From a checkpoint of a small self-supervised image encoder.
Model: 5.36M parameters, 32-pixel images, patch size [2, 2].
Training: 26400 steps, batches of 256.
Rows from block 9, named by matrix and row number. Rows with one number belong to one neuron. Each number is 128 + 24 x the weight over its row's rms, rounded and kept within 0 to 255. All counts start at 0. After the name is the row's rms in percent of the matrix's.
# fc1: MLP up (model.blocks.9.mlp.fc1.weight, 1536x256), inputs 0-127
# fc2: MLP down (model.blocks.9.mlp.fc2.weight, 256x1536, transposed), outputs 0-127
fc1.944 092 [128 108 176  92 173 128 128 173 128 128 128 128 128 102 134 128 128 128 128 128 123 157 108 187 199 128 128 128 164 190 174  75 128 128 128 168 127 128 128 130 128 128 128 152 130 128 128 125 128 128 123 128 128 128 128 128 128 165 128 128 128 128 128 128  83 156 128 128 128 128 170 128 105 128 170 128 128 128 128 128  53 108 128 128 128 128 150 128 128 128 128 128 128 165 128 128 149 128 154 128 128 128  86 128 128 128 110 162 128 128 128 148  81 161 128 128 122 120 128 128 143 136 128 128 117 128 128 104]
fc2.944 114 [113 128  69 128 128 128 141 128 128  88 128  79 109 126 128  57 142 128 121 128  84 144 133 128 128 151 128 128 128 128 128 128 128 128 126 253 174  95  83 128 105 128 128  94  93 128 117 124 156 128 150 173 143 128 128 156 176 128 147 128 128 129 104 128 163  75 109 128 165 128 133 128 128 128  78 115 133 128 128 128 128 128 171 128 128 128  93 104 128 128 128 128 128 168 128 159 128  93 163 149 141 128  46  42 121 133 128 128 128 113 128 128 118 107 146 121 128 128 126  80 128 128 128  98 159 144 113 141]
fc1.945 085 [128 125 176  86 106  87 128 105 164 138 143 128 128 128 128 128 128 128 128 110  93 150 164 128 158 102 159 128  84 103 154  83  22 112 128 177  83 121 127 128  56 128 138  72  76 128 128 128 110 128 134 128 175 122 128 123 128 154 128 199 128 128 128 125 128 128 128  91 128 128 128 128  71 128 128 145 153 128 123 128 119 191 163 124 123 128  94 128 110  81 128 139 157 123 155 115 162 128 128 182 128 121 111 128 141 135 143 128 128 125 128 128 128 124 110 117 108  99 128 128 128 128 128 128 138 128 128  93]
fc2.945 097 [137 113 130 128 107 142 126 117 128 128 127 141 128 128 154 128  89 125 123 144 116  73 128 128  50 114 107 174  99 146 104 128 128 128 159  71 145 128 128 128 118 128 128 128 154 128 116 128 161 128 154 146 128 128 110 128 128 151 128  73 122  98 128 135  81 128 124 128  93 128 117 144  78 111 118 106 128 128 128 128 128  67 128 100  74 183 128 128 128 101 128 128  83 125  93 119 128 128  98 128 128 128 128 128 144 119 128  54  90 186 128 119  74 128 145 122 165 134 128 178  85 123 107 128 128  99 128  86]
fc1.946 111 [128 102 128 101 115 117 135 128 153 210 151 128 128 128 128  87 153 128 132 128 122 128 179 152 128 144 128 128 128  91 167 128 128 128 128 122 119 128  82 128 128 128 189 128 128 128 113 128 152 177 128 128 110 128 128 128 128 128 140 128 128 163 128 128 116 163 128 128 128 128 128 231 128 139 128 120 128 128 178 128  44 184 128  71 112 128 128  99 128 127 128 128 119 128 128 128 160 133 119 128 128 170 115 128 128 119 123 128 128 155 139 128 128 121 128 128 106  23 113 139 174 165 152 141 128  92 135 107]
fc2.946 112 [152 110 151  88 133 124  98 126 128 120 135 128 114 128 158 191 128 128 128 128 179 127 128  77 128  89 170 118 102 144 128 128 128 145 137 105 128 128 153  73 100  96 128 142 100 103 132 128 117 128 128 128 152 128 119 139 152 128 156  78 148 128 152 108 137 128 128 128 128 128 184 128 150 128 128 128 144 123  81 128 156 128 154 128 116 180 128 169 120 128 104 128 151 145  90 137 128 151 126  96 128 111 156 149 134 172 128  86 123 106 101 128 128 128 104  66 128 124 152 161  99 129 115 159 161 195  87 128]
fc1.947 089 [128 128 128 128 128 141 128 128 128 128 111 165 127 125 131 139 128 141 190 182  87 128 128 159 128 175 117 157 128  36 135 109 128 137 169 155 169 134 115 134  57 128 128 128 128 128 110 134 128 157 128 144 131 128 128 128 128 156 128 128 128 128 128 144 128 128 156  67 176 128 128 167 128 124 128 128 128 128 128 150 128 128 186 118 141 128 128 122 128 128 128 169 128 182 111 128 157 143 128 128 132 127 168 128  72 114 128 105  91 150 128 128 128 128 128 146 128 128 115 128 128 116  81 161 128 128 140 128]
fc2.947 066 [ 86 128 165 128 128 188 128 128 191 134 187 128 128 128 128 105 128 128 128 128 128 128 128 128 128 128 128 143  59 126 128  73 128 128 128 131 128 128 141 128  63 128 128  85 128 128 128 128 128 128 143 128 113  66 128 128 128 128 128 128 128 128 128  87  82 128 101 128 128 118 128 128 128  98 128 128 128 128 128 128 128 128 103 128 128 127 128 128 128 128 128 128 120 128 128 170  70 105 122  90 128 183 128 128 155 128 128 128 128 128 128 136 128 128 128 128 136  37 128 161 128 128 137  98 128 128 128 110]
fc1.948 147 [128 128 128 205 150 106 128 128 128 128  95  80 100 101 128 128 108 153 114 127 112 128 128 185 212 157 128 128 129 119 128 142 128  93 141 159 124 149 167 128 127 128 128 163 174 143 128 128 128 128 161 128 128 110 128 128 128  97 128 128 143 128 128  83 128 128 120 107 136 152 128 128 143 128 128 123 128 128 128 128 128 128 145 128 143 128 128 128 128 128  96 128  75 156 168 148 128 166 148  44 163 128 139 128 128 129 128 128 128 139 128 128 128 162 128 152 128 128 125 128 142  71 128 178 148 128 137 128]
fc2.948 116 [128 128 163 128 128 128 128 128 128 128 217 217 114 128  72 128 128 128  71 128 128 128 204 128 128 128 128 128 128 106  89  72 128 186 128 140 128 128 128 143 128  75 172 128 128 128 128 128 128 128 128 128 128 128 128 128 147 128 128 128 128 128 128  74 151  99 110 128 128 128 128 128 128 128 128 128 103 128 128 128 119 131 128 128 128 128 128 128 128 128 128 128 128 128 128 128 251 118 128 128 128 212  85 128 162 128 128 128 128  59 128 128 128 128 128 128 128 128 184 128 128 213  62  83 128 128 108 128]
fc1.949 118 [128 128 126 130 182 128 128  63 141 109 123 198 115 128 128 128 128 172 120 128 128 128 128 124 123 166 128 128 128  80 173 116 136 128 128 165 128 126 128 120 116 128 128 175 128 128 167 143 128 128 128 128 149 115  85 118 128 165 128 128 165 128 146 161 116 128 128 128 152 128 146 128 151 128  94 128 128  73 164 128 128 171 128  72 117 128 128 149 120 128 199 185 128 171  93 109 128 128 128 154 128 137 128 159 116 116 128 128 128 138 155 210 140  99 128 128 127 128 128  92 128 128  69 152 128  88 128 128]
fc2.949 127 [171 197 133 128 128 121 128 154 157 128  96 128 128 128 128 128 128 132 137 124 119 127 128 157 128 128 123 129 147 128 190 122 131 128 128 128 128 128 128 110 104 128 128 128 128 128 145 130 128 116 128 142 118  98 128 128 105 105 128 150 109  85 222 128 128 128 102 137 128 128  86  81 168 128 135 128  98 157 167 128 122 132 128 133 128 105 128 155 166 128 151 128 111 128 128 128 151  93 128 121 128 128 128 100 176 128 161 128 125 131 128 152 128 187 160 146 128 128  30 108 128  78 135 128  90 128 128  97]
fc1.950 127 [128 128 128 128 128 107 128 127 128 128 128 128 149 114 172 175 228 128 128  89 118 139 137 167 167 164 120 116 128 128 128 128 111 114 158 122 128 128  98 128 128 119 128 128 128 128 128 147  84 173 128 128 184 131 105 128 128 149  92 128 128 128  96 129 121 128 155 128 128 182 130 128 128 128 128  98 161 112 162  87 118 128 128 165  57 128 128 128 135 114  72 128  81 128 123 128 146 160 115  61 144 123 128 128 101 128 130 128 128 157 202  72 128  90 128 113 128 128 114 128 141  38 120 128 128 128 140  82]
fc2.950 099 [128 128 128  97 128 128 131 137 128 106  61  93 128 109 128 128 128 220 152 138  81 128 128 128 128 128 128 128 129 128 128 128 171 108 128 128 128 128 128 128 168 128 128 174 169 116 128 128 143 128 128 128 128 127 148 100 128 128 128 128 128 128 128 145 128 128 128 128 128 128 128 128 128 127 128 128 128 128 172 128 128 128 128 128 128 109 128 128 128 128 128  93 128 128 122 128 128 128 115 128 128 128 128 132 215 139 127 128 165 150 128 128 128 128 128 128 128 128 128 128 128  89 134 128 128 128 122 128]
fc1.951 111 [120 128 153 111 128 152 142 128 128 148  90 128 128 128 128 100 128 123 128 179  99 128 128 228 152 179 128 128  86 128 128 128 128  86 128 180 128 216 128 123 128 101 132 128 146 156 128 128 128 151 128 166 157 107 128 103 113 128 126 128 128 139 211 130 112 128 128 140 116 142 148 118 135 178 128 194 128 104 126 100  90 128 127 138 128 179 147 128 128  96 128 128  97 155 128 128 170 208 128 128 128 128 128 179 128  86 117 128 111 128 128 180 136 128 183 150 128  89  91 128 144 145  96 138 167 128 128 128]
fc2.951 121 [128 122 123 106  95 128 138 136  99 167  89 128 128 128 128 128 128 112 128 183 128 128 107 177 155 128 128 128 120  67 177 128 128 128 128 140 128 108 186 128 128 139 179  88 128 128 159 107 138 128 122 192 128 124 128 127 128  94 128 137 128 141 159 128 128  97 128 169 128 128 128 128 130 204 122 128 128 128 121 137  66 128  99 120 128 128 126 128 128 128 128 128 128 128 128 126 128 158 128 140 128  86 128 128 151 128 122 128 128  98 128 173 128 131 128 128 128  91 124 140 164 128 128 174 107 124 179 107]
fc1.952 123 [128 128 104 158 128 112 128 128 143 128 101 155 144 120 128 138 147 150 128 154  97 129 119 186 224 179 128 179 116  92 128 119 159 128 128 154 104 128 128 115 128 128 128 128 200 129 121 101  84  97 162  96  89 118 144 128 118  79 128 128 128 128 128 128 128 128 128 128 113 128 128 131 128 129  80 128 124 128 150 125 124 118 128 129 173 128 120 128 115 130  41 146  71 202 169 128  92 157 128  79 128  85 115 103 153 128  89 131 125 128 128 116 104 141 110 128 171 128 112 128 125  56 134 128 142 121 128 185]
fc2.952 123 [128 104 128 143 128 107 130 131 181 128 192 128 122 128 128 128 128 117 128 117 154 128 137 128 128 154  91 128 113 128 139 123 128 128 128 197 128 128 118  94 107 128  77 128 128 128 140 128 128 128 128 134 128 128 128 128 125 128  87 155 128  80 170 131 174 173  81 128 117 128 139  91 118 128 115 128 128 181 106 128 175 134 148 128 154 115 128 128 113 128 128 120  98 159 152 144 128  97 128 128 128   0  93 128 115 116 128 128 105 128 140 112 142 114 128 135 122 154  96 128 128 151 176 128 128 164 128 113]
fc1.953 099 [128 128 128 128 111 149 128 128 104 127 128 128 128 128 154 122 164 129 123 176 128 174 128 128 174 173 123 128 141 128 164 128 128  80 128 119 128 128 128 133 131 128 111 128 128 176 128  85  85 123 191 128 128 128 128 128 128 134 158 128 128 128 128 128  70 139 114 128 116 128 121 168 141 128 125 129 232 139 128 155 104 157 140  62 116  89  97 128 128 128  78  89 128 149 145 128 162 128 128 123 128 128 128 128 108  83 128 128 128 151 109 176  86 128 128 188 128 128 128 136 128 160 133 128  95 105 146 128]
fc2.953 115 [125 128 146 118  90 128 151 128 128 128 128 139 176 105 146 128 128 128  96 128 128 128 147 156 135  72 128 159 128 128 163 104 128 128 102 155 140 128 128 191 128 133 128 145 137 128 128 109 128  78 158 128 128 165 128 112 128 108 110  96 128 128 105 128 200 149 158 177 137 128 132 128 128 121  97 134 128 128 128 128 128 109 128 178 196 146 100 128 116 128 128 177  63 128 128 128 133 141 173 128 128 128 130 128 121 160 128 128 147  77 112 128 128 149 128  60 128 144  76 128 115 160 159 128 101 142 131 139]
fc1.954 112 [128 128 128 128 128 115  97 163 127 158 128 128 128 114 107 155 193 128 146 116  88 100 128 128 132 131 180 128 128 128 128 128 128 158 155 185 134 136 128 128  56 115 128  91 106 156 128 126 128 118 128 128 158 128 128 128 128 128 124 128 188 128 128 128 128 175 157  81 149 165 145 128 109 128 136 128 164 128 128 108 109 112 144 102 128 128 128 128  87 128 190  87 128 128 135 100 160 177 128 184  73 166 128 128 128  98 136 128  86 128 128  92 128 128 128 128  94  60 128 107 128 128 149 115 175 128 128 128]
fc2.954 114 [128 128 128 129 164 128 119 119 144 174 136 184 128 128 118 128 137 128 113 128 192 128 203 128 123 164 128 164 128 176 128 128 128 128 128 111  94 128 128 129 128 140 170 128 128 147 128  76 128 128 175 128 128 184 158 100 109 128  93 174 128 128 156 103 163 128 128 119  90 128  96 189 134 128 146  74 111 128 128 128  70 123 128 116 128 151 128  53 151 112 139 128 128 128 128 128 136  88 128 128 128 118  56 128 144 110 104 123 161 166 128 142  98  86 128 128 158 158 128 118 128 128 142 119 132 125 132 128]
fc1.955 096 [128 118  82 122 128 128 104 128 149 142 132 113  84 128 156 126 100 133 128 128 128 128 176 129 128 132 128 106  77 137 163 104 138 116 213 134 102 136 128 123 128 128 140 151 128 141 162 128 128 128 128 128 138 115 128 186 146 142 128 128 117 112 128 128 138 203 161 128 162 128 168 128 111 117 128 134 108  94 128 129 107 165 136 133 119  87  96 165 128 105 149 128 128 131 128 101  87 128 128 110 128 128 118 128 128 128 180  94  95 128 128 128  79 169 136  85 175  81 125 128 128 128 150 170 152 120 128 123]
fc2.955 080 [128 128 155 128  70 128 128 131 128 128 175 104 137 128 128 128 129 128  60 128 128 138 134 128 128 128 182 162 128 128 112 128 128 128 128 125 128 178 128  99 119 128 198 154 128 128 128  98 128 128 128 130  98 141 128 102 163 128 128 128 182 125 111 128 128  59 128  80 128 128 128 128 128 128 128 128 128  90 128 128 128 117 128  93  84 139 154 128 128 128 128  92 126 128 128 128 117 128 128 152 128 128 192 128 172  74 128 128 105 128 116 126  88 128 128 128 150 128 168 128 166 128 128 128 128 146 128 128]
fc1.956 114 [128 128 136 128 113 128 128 128 128 128 128 223 161  95 128 159 128 128 140 128 128 134 100 128  96 128 135 180 137  86 128 128  68 128 143 153 128 171  61 128  98 128 126 117  98 128 166 146  79 128  66 128 133 128 128 128 140 128 118 100 117 130 153 128  54 128 128 140 133 128 128 120 128 128 178 128 158 128 128 128 148 145 128 167  88 128 128 128 128  73 140 220 150 128 181 102 196 128 128 128  74 128 146 128 128 131 128 111 128 128 128 128 128 128 128 128 128 128 128 133 128 128 157 132 128 147 121  97]
fc2.956 116 [132 120 128 155 128 128 128  64 138 110 154 128 128 128 128  84  96 128 159 128 128 128 128  84 128 128 128 148 147  98 128 142 130 128  94 130 128 128 128 167 128 128 142 128 128 128 128 128 128 128 128 165 128 108 112 128 154 128 216 135 128 190 151 128 109 137  97 128  85  97 128 144 108 185 169 104 170 128 128 128 138 128  88 128 108 105 101 128 125 128 128 128 115 128 176 134 207 128 137 128 108 189 101 128 128 107 128 128 138 128 156 200 128 128 163 153 114 128 173 133 112 169 165 128  80  87 128 128]
fc1.957 085 [148  98 129 128 151  77 131  45 185 128 140 128 105 128 125  50 128 128 137 112 128 160 128 128 115 133 135 128 101 128 128  83 107 128 128 128 128 178 128 173 128 110 162 128 128 128 128 128  77 161 186 128 128 128 128 128 128 128  84 100 139  77 128 128 128 128 149 128 128 128 128 128 121 141 128  87  97 128 128 160 128 128 190 128 128 180 136 128 146 128 128 128 136 128 133 112 114 128 165 152 137 128 123 128 150 128 128 128 128 128 154 221  88 128 128 128 128 128  84 128 145 128 102 150  91 128  82 128]
fc2.957 100 [128 128 128 128 128 111 169 219 128  88 131 126 129 128  60 128 128 113 122 128 146 128 134 128 128 146 134 117 128 128 128 128 116 151 143 128  91 128 102 128 154 128 128  80 123 128 106 179 141 115 103 128 128 123  86 128  72 128 173 167  96 225 128 128 136 128  97  98 128 128 128 128 128 192 169 128 162 128 117 128 142 140  42 128 128 101 154 171 120  64 142 138 114 131 133 166 129 128 128 150 128 128 128 120 128 128 128  91  91 136 128  60  98 128 128 174 148 128 128 128 152 128 123 128 137 155 115  95]
fc1.958 091 [128 128 164 105 128 128  63  65 149 128 128 128  97 107 128 128 128 128 128 128 128 189 191 128 128 128 129 128  85 160 116 128  60 128 128 134 128 148 127 128 134 128 128 128 128 128 128 128 133 128 128 105 128 178 115 175  95 128 128 107 153 128 145 197 150 164 128 128 104 185 130 128 124 128 128 128 128 173 128 128 136  72  96 107 105  96 128 151 148 128 128 128 123 128 120 128 128 128 150  22 122 128 128 153 148 101 128 107  89 136 128 128 117 143 125 128 128 128 128 105 128 128 128 168 128 128 128 128]
fc2.958 097 [126 128  54 128  71 158 128 128 124 133 128 128 128 128 128 128 188 128 183 128 109 147 128 181 138 128 156 128 128 128 137 128 128 128 115 122 128 134 123 128 138 128 108 128 128 116 156 156  65 128 129 128 128  76  74 128 128 149  50 128 108 108 128 124 128 107 128 144 194 128 128 128 128 128  57 178 153 128 128 166 128 172 126 128 128 128 135  88 131 128 128 102 128 128 129 107  59 128 128 161 128 128 128 107 128 128 128 128 128 128 128  98 128  72 128 128 133 128 128 128 126 128  70 128 128 183 120 173]
fc1.959 098 [128 128 160 128 229 179 128 128  99 128 100 141  97 139 128 128 128 167 169 197 128 143 128 215 128 119 128 128 128 128 128 128 128  67 128 128 128 128 128 128 128 101 118 128 128 128 110 119 128  82 128 128 128 112 128 128 123 128 128  79 167 128  92 103 118 163  96 128 109 134 128 193 128 128 128 128 128 161 128 128  77 128 112 128  95 128  79 149  68 128  93 128 128 128 128  96 128 150 128 128  70 128 128 128 128 128 130 128 128 225 128 128  90 114 103  88 158 128 128 128 128 152 113 144 144 128 154 128]
fc2.959 111 [128 155 128 133  74 136 179 128 128 128 143 108  90  79 128 128 128 128 128  90 128 128 128  86 128 128 128 128 107 128 144 144 118 166 128 128  90 128 136 128 128 212 145 144 128 128 128 166 102  97 141  36 128 113 128 128 126  67 128 128 128  84 128 199 128 165 128 128 128 128 128 128 128 128 124 128 128 128 128  13 128 128 128 128 128 124 128 128 128 128 128 128 128 171 128 128 128 128 128 128 128  81 128 128 128 128 128 128 128 128 119  97 129 128 110 128 156 128 128 128 128 128 128 102 128 128 128 112]
fc1.960 099 [128 128 128 128 128 115 128 128 127 146 110 164  63  83 128 141 128 139 128 128  81 175 128 182 135 158 128 134  63 113 128 109  90 128 112 168 130 166 132 128 101 128 128 128 128 124  76 128 119 167 128  94 128  80 128 128 128 128 108 123 128 158 176 128 110 133 192 118 146 124 128 128 104 128 128 128 128 128 128 128 128 179 178  85  72 163 128 219 128 128 120 177 128 177 128 128 128 159 128 148 137 174 140 128 128 128 132 115 128 154 122 157 128 135 168 128 115 128  81  71 144 128  82 164 169 128 128 128]
fc2.960 064 [128 128 130 111 128 128 128 214   0 128 146 127 128 128 128 128 128 134 136 128  26 128 108 153 131 128 192 128 128 128 190 101 128 128 128 128 128 128 128 167 128 128 128 128 128 128 128 128 128 156 128 128 128 128 128 128 128 128  62 128 128 128 176 140  94 105 155  64 128 128 128 128 157 128 128 128 128  85 128 128 105 193 128 128 128 128 128 162 128 128 128 128 101 128 123 128 112 128 115 128 105 128 128 125 128 128 128 128 128 128 128 128 128 128 128 139 128 128 163 191 128 128  88 157 128 128 128 116]
fc1.961 084 [ 23 128  74  90 128 128 140 137 101 128 128 137 128 110 128 128 128 160 128 111 113 128 125 128 128 136 128 128  93 153 128 128 128 128 128 153 128 128 128 128 128 128 117 128 188 128 128 128 128 128 113 128 147 113 128 128 128 174 128 137 128 115 128  96 128 182 128 128 133 128 128 128 128 141 128 170 135  67 128 128 128 160 156 123 128 165 227 128 128 128 128 187 108 128 128 128 128 128 195 128 155 143 135 150 192 128 128  90 128 128 173 126  73 126 128 168 128 128 128 128 128 135 128 128 128 128  95 128]
fc2.961 103 [128 128 128 128 164 139 128 128  83 128 128 128 128 128 128 129 128 109 128 128  99 109  97 128 149 128 155 122 128 128 128 128 128 128 114 128 128 116 128 190  92 128 141 121 118 128 150 128 128 127 127 128 128 128 128 128 115 153 128 167 128 165 128 128 110 162  93 128 199 128  82 128 118 128 128 128 128  88 128 143 156 182 129 148 128 128  98 128 134 134 128 128  93 128 120 128  88 128 128 128 129 128 181 149 115 128 128 123  90 142 128 201 128 128 184 142 128  93 152 128 128 128 128 165 128 128  92 128]
fc1.962 087 [149 123 168 134 142 128  92 127 138 128  95 128  92  68 128 149  91 128 117 128 116 128 161 128 127 128 128 128 113 168 170 128  84 128 128  97 128 128 128 128 128  92 128 128 117 128 143  89 106 128 128 128 128 128 128 128 128 140 128 128 168 128 128 144 135 176 128 128 128 123 128 128 131  23 128 157 128 113 128 184 128 128 164 128  88 107  62 128 128 128 128 128 128 128 134 128 128 128 128 128 106 128  93 128 128 128 128 128 128 128 128 128 128 128 128 128 128 128  64 117 128 128  75 128 146 128 128 134]
fc2.962 088 [150 128 122 150 128 122 171 128 128 128  97 128 128 114 116 125 116 111 128 140 144 128 125 128 188 106 128 128 146 128 171 125 128 128 123 128 115  96  77 128 131 146  88 165 128 128 128 128 128 130 128 138 119 128 128 151 128  71 128 128 118 106 128 128 146  51 146 128 156 128 128 115 146 128 128 192 144 128 128 128 158 116  99 128 118 128 128 166 122 128 139 128 128 128 128 128 128 128 128  87 128 128 204 128 128 128 128 118 128 128  97 128  88 178  96 128 178 128 130 135 128 162 134 138  71 128 173 128]
fc1.963 108 [128 128  54 113 128 128 123 128 126 132 103 128 149 107 128 128 167 128 144 128 128 128 145 128 128 128 128 128 128 128 151 128  82 128 128 156 128 137 128 133 118 154 128 128 128 128 165 139 128 128 128 128 190 128 128 128 128 185  48 128 128 128 120 128 103 141 171 128 128 172 166 128  15 128 128 122 128 128 136 128 128 149 128 110 128 128 100  92 128 128 120 128 113 128 128 101 128 128 160  83 169 128 128 128 144 125 138 105 128 143 185 128 128  55  79 128 117 150  95 128 142  72 140 173 128 164 140 128]
fc2.963 116 [128 128 148 133 128 128 139  93 128 141  66 133 115 147 128 212 135 117 128 128  84 128  79  76 128 128 128 128 176 119 173 132 152 145 128 120  72 135 124 128 128 128 141 128 106 133 111 128 128 128 128 132 131 128 144 128 128  81 195 115 136 177 128 123 128 128 128 131 128 128 154 166  86 116 168 137 160 128 128 128 128 128 112 136  79 129 162 128 128 128 128 128 170 160 128 146 128 128 128 147 120 169 175 140 128 128 116 128 138 128 115 191 128 128 152 128 112 128 125 128 128 108 128 135  65 112 154 146]
fc1.964 092 [128 144 128 128 120 143  90 128  86 128 128  83 143 128 150 128 128 128 128 124  87 149 128 108 128 128 165 128 128 128 128 128 128 134 128 128 128 104 110 128 128 128 135 128 128 151 128 128 159 128 164 128 128 134 120 128 245 125 128  65 184 128 128 137 128 128 128 128 193 142 128 194 141 128  95 164  99 128 128 132 128 128 128 128 128 101 128 128 128 134  78 128 128 112 184 111 128 141 128 128  56 125 126 128 105 149 128 128 128 128 152 128 128 128 128 136 121 128 141  82 128  78  84 172 128 128  77 128]
fc2.964 105 [107 128  91 116 128 157 143  70 168 128 116 164 128 139 143 128 128 109 128 128 128 149 122 128 128 128 128 146 128 101 140 132 128 126 109 128 128 113 113 163 109 128 189 128  74 136 103 128 128 128 122 128 179 128 128 168 228 115 128  92 131 128 128 123 128 135 128  98 101 128 128  88 167 126 128 130 150 128 128 128  93 104 165 128 128 128 128 128 113 150 153 124 137 128 160 128 128 128 128 154 132 109  56 128 141 128 185 149 128 128 128 180 128 112 102 128 128 128 111 128 128 144 118 129 128 154 128 102]
fc1.965 090 [ 70 103 128 128 128 128  94 128 129 128 128 113 133 128 128 128 128 128 132 124 128  85 128 128 112 128 128 128  96 175 128 128 116 128 151 128  80 128 121 128 128 167 140 128 109 108 128  50 145 128 116 128 128 105 101 156 128 128 128 128 128  66 128 173 105 162 150 128 101 128  87 123 128 128  97 128 128 128 128 171 128 128 128 128 128 128 128 184 125 128 128 128 138 128 108 114 115 126 128 148 128 128 124 128 150 128 147 102 128 128 172 128 144 128 128 128 128  88 168 134 198 128 128 128 140 128 128 111]
fc2.965 110 [ 35 128 135 152 125 185 134 138 106 136 128 128 128 134 111 163 128 128 120 139  53 128  78 128 142 105 128 128  80 115 101 128 110 157  87 148  80 124 110 130  75 136 148 128  99 128 135  87  98 157 128 117 153  83 128 128 133 128 107 128 128 128 128 128 135 172 174 128 183  87 128 141  78 131 128 128 128 156 135 156 128 128 128 166 128 126 128 133 128  83 169 161 128 149 124 128 128 134 137 128  99 143 190 147 169 104 124 109 153  92 128 128 161 128 162 120 128 128 128  59 138 128 130 144  91 128 124 128]
fc1.966 077 [128  86 128  59 128 113  87 186 179 128 113 128 128  92 128 128 128 128 142 128 128 128 153 128 101 130 128 104  85 128 166 120 128 176 128 128 101 122 143 128 128 128 128 135 128 142 128 128 128 128 128 128 128 128 128 130 125 130 110  52 128 128 125 128 128 153 128  66 115 128 128 128 107  80 128 131 114 128 128 170  89 128 150 128 128 128 128 128 128 114 128 128 128  91  68 128 128 168 128 130 128 128 128 128 159  37 128  79 114 128 155 128 100 128 128 128 100 122  79 128 142  67 128  96 165 111 128 133]
fc2.966 099 [128 155  67 128 128 123 153 101 128 134 128 128  99 128 146 128 146 128 128 128 128 163  86 128 128 125 122 128 128 129 128 128 128  87 128 124 126 128  98 128 165 141 115 128 112 101 140 128 128 128 128 160 128 128 147 171 128 102 128 174 128 128 191  96 128 150 117 145 128 128 105  86 128 128 128 168 128 124 120 128 155 128  94 128 127  88 147 131 128 128 108 128 157 216 150 105 128 105 128 124 128 115 128  65 181 128 104 128 128 128 128 166 128 137 128 128 154 128 128 115 128 195 140 145 118 142 121 131]
fc1.967 101 [128 107 128 128 128 110  93 129 154 130 128 178 128 139 128 128 189 157 150 128 128  81 128 128 128 172 165 128 128 162 128  79 128 128 168 149 128 138 103 128 123 113 155 102 128 128 119 128 169 128 157 128 128 128 128 128 128 128 128 128 128 128  95 158 145 160 134  19 128  99 128 170 128 128 128 128 161 128 180 128  74 128 128 128 128 128  89 117 128 132 122 128 114 111 128  98 128 128  86 152 104 128 135 128 155 101 128 128 128 128 128 142 128 149 128 128  93  63  92 128 128 144  93 179 149 128 128 128]
fc2.967 098 [128 128 128  85  54 108 153 129 135 142 128  69 128  99 128 128 128  87 111 128 156 128 128 141 128  52 128 133  88  89  92 128  71 128 128  63 128 128 128 157 128 120 128 128  51 140 109 128 128 128 127 142 128 128 114 128 128 106 184 112 101 152 149 169 178 128 128 171 148 128 174 128 143 128 188 134 128 160 122 128 128 155 124 128 109 128 128 147 128 128 128 163 131 128 143 156 175 128 128 128 128 128 154 161 130 116 128 128 151 109 134 171 179 124 128 128 128 128 167 128 128 128 180 128 128 128 128 128]
fc1.968 098 [128 128 162 128 123 154 128 128  94 146 128 128 128 128 128 128 128 157 114 128 101 158 144 128 128 192 121 128 128 128 128 103 128 128 128 128 128 128 138 162 128 128 136 128 149 162  63 121 128 144 128 128 128 128 128 154 128 128 173 179 128 214 159 128  80 128 134  82 128 128 133 206 160 128 142 128 141 128 149 128  62 128  89 128  95 162 128 165  96 159 135 128 128 128 128 128 132 128 128  96 128 159 130 128 111 128 128 128 128 128 128 166 128 128 176 179 128 109 149 148 128 128 128 128 144 128 128 109]
fc2.968 113 [128  91 128 127 128 114 128 128 169 110 134 128  72  72 128 128 128 128 154 137 150 166 115 116 128 128 110 126 128 128 144 147 128 128 126 128 128 110 128 116 128 154  77 128  75 122 128 171  88 102 136 140 128 128 118 128 128 123 131 128 127  96 164 128 131 111  97 129 189 128 128 137 128 154 199 171 146 128 128 188 142 190 196 114 128 128 170 128 155  67 163 128 132 128 128 128 129  88 128 125 128 128 128 128 142 128 205 119 111 128  84 158 119 186 123  90 167 128  92 129 143 128 128 143 101 169 128 128]
fc1.969 095 [128 128 135 128 128 128  65  86 140 128 128 220 128 128 189 128 206 168 128 128 128 110 164 128 128 164 108 133 128 137 131 128 131  95 121 128 128 128 128 128 128 114 128 104  82 128 135 124 121 152 102 128 117 176 135 122 150 159 179 192 128 145 128 112 159 128 138  80 136 140  95 180 128 141  96 128 130  97 128 169 104 128 137 128  97 128 129 159 146 102 128 174 128  98 184 128 128 162 127 128 141 183 103 134 158 128  69 128 133 162 128 128 128 128 128 128 128  79 128 128 117 128 122 128 157 107 122 101]
fc2.969 091 [128 119 128  74  81 171 128 128 132 109 151 128 128 128 128 128 128 128 128 128 120  82 128 106  62 128 202 125 128  98  96 117 128 128 128 128 149 128 128 128 117 117 200 128  87 149 127 128 112 128 118 128 128  91 101 105 154 128 128 128 135 129 128 128 128 128 123 128 128 128 164 106 165 133 142 126 128 132  11 128 128 128 128 128 128 142 194 128 128  84 143 111 128  66 124 128 128 128 137 159 128 128 127 128 128 119  69 128 128 128 128 128 114 128 169 128 128 128 156 128 116 138 128 104 128 139 128 132]
fc1.970 111 [135 128 156 128 128 100  48  58 159 128 132 190 128 105 128 195 117 112 128 128 116 140 166 112 104  81 128 187 110 128 128 128  11 128 147 128 128 128 111 158  85 128 149 128 128 128  87 128  99 100 125 117 168 128 128 148 128 128 107  94 128 188 128 128  68 128 128  91 112 174 128 128  90 103 138 128 128 128 118 128  96 128 128 135 128 128 128 152 128  97  72 160 128 128 206 100 190 135 128 128 103 182 128 128 144 104 160 114 128 128 128 128 128 134 128 164 128 128 128 129 128 128 146 128 130 128 128 128]
fc2.970 111 [186 109  96 108  91 110 147 128 175 128 139 110 150 154 147  71 101 147 128 134 177 128 162 128  92 128 115 128 128 128 102 128 163 128 122  83 123 154 128 128 145 128 137 122 114  62 101 128 128 126 128 128 103 111 128 133 128 119 128 160 128 128 141 128 128 192 128 128 106 133 138 128 105 165 114 105 172 128 212 128  68 116 124 128 128 128 128 117 128 110 128 128 128 108 128 103 139 128 128 116 128 128 119 103 177 158 128 128 128 128 128 134 128 133 128 128 103 128 111 196 120 164 139 128 145 128 137  90]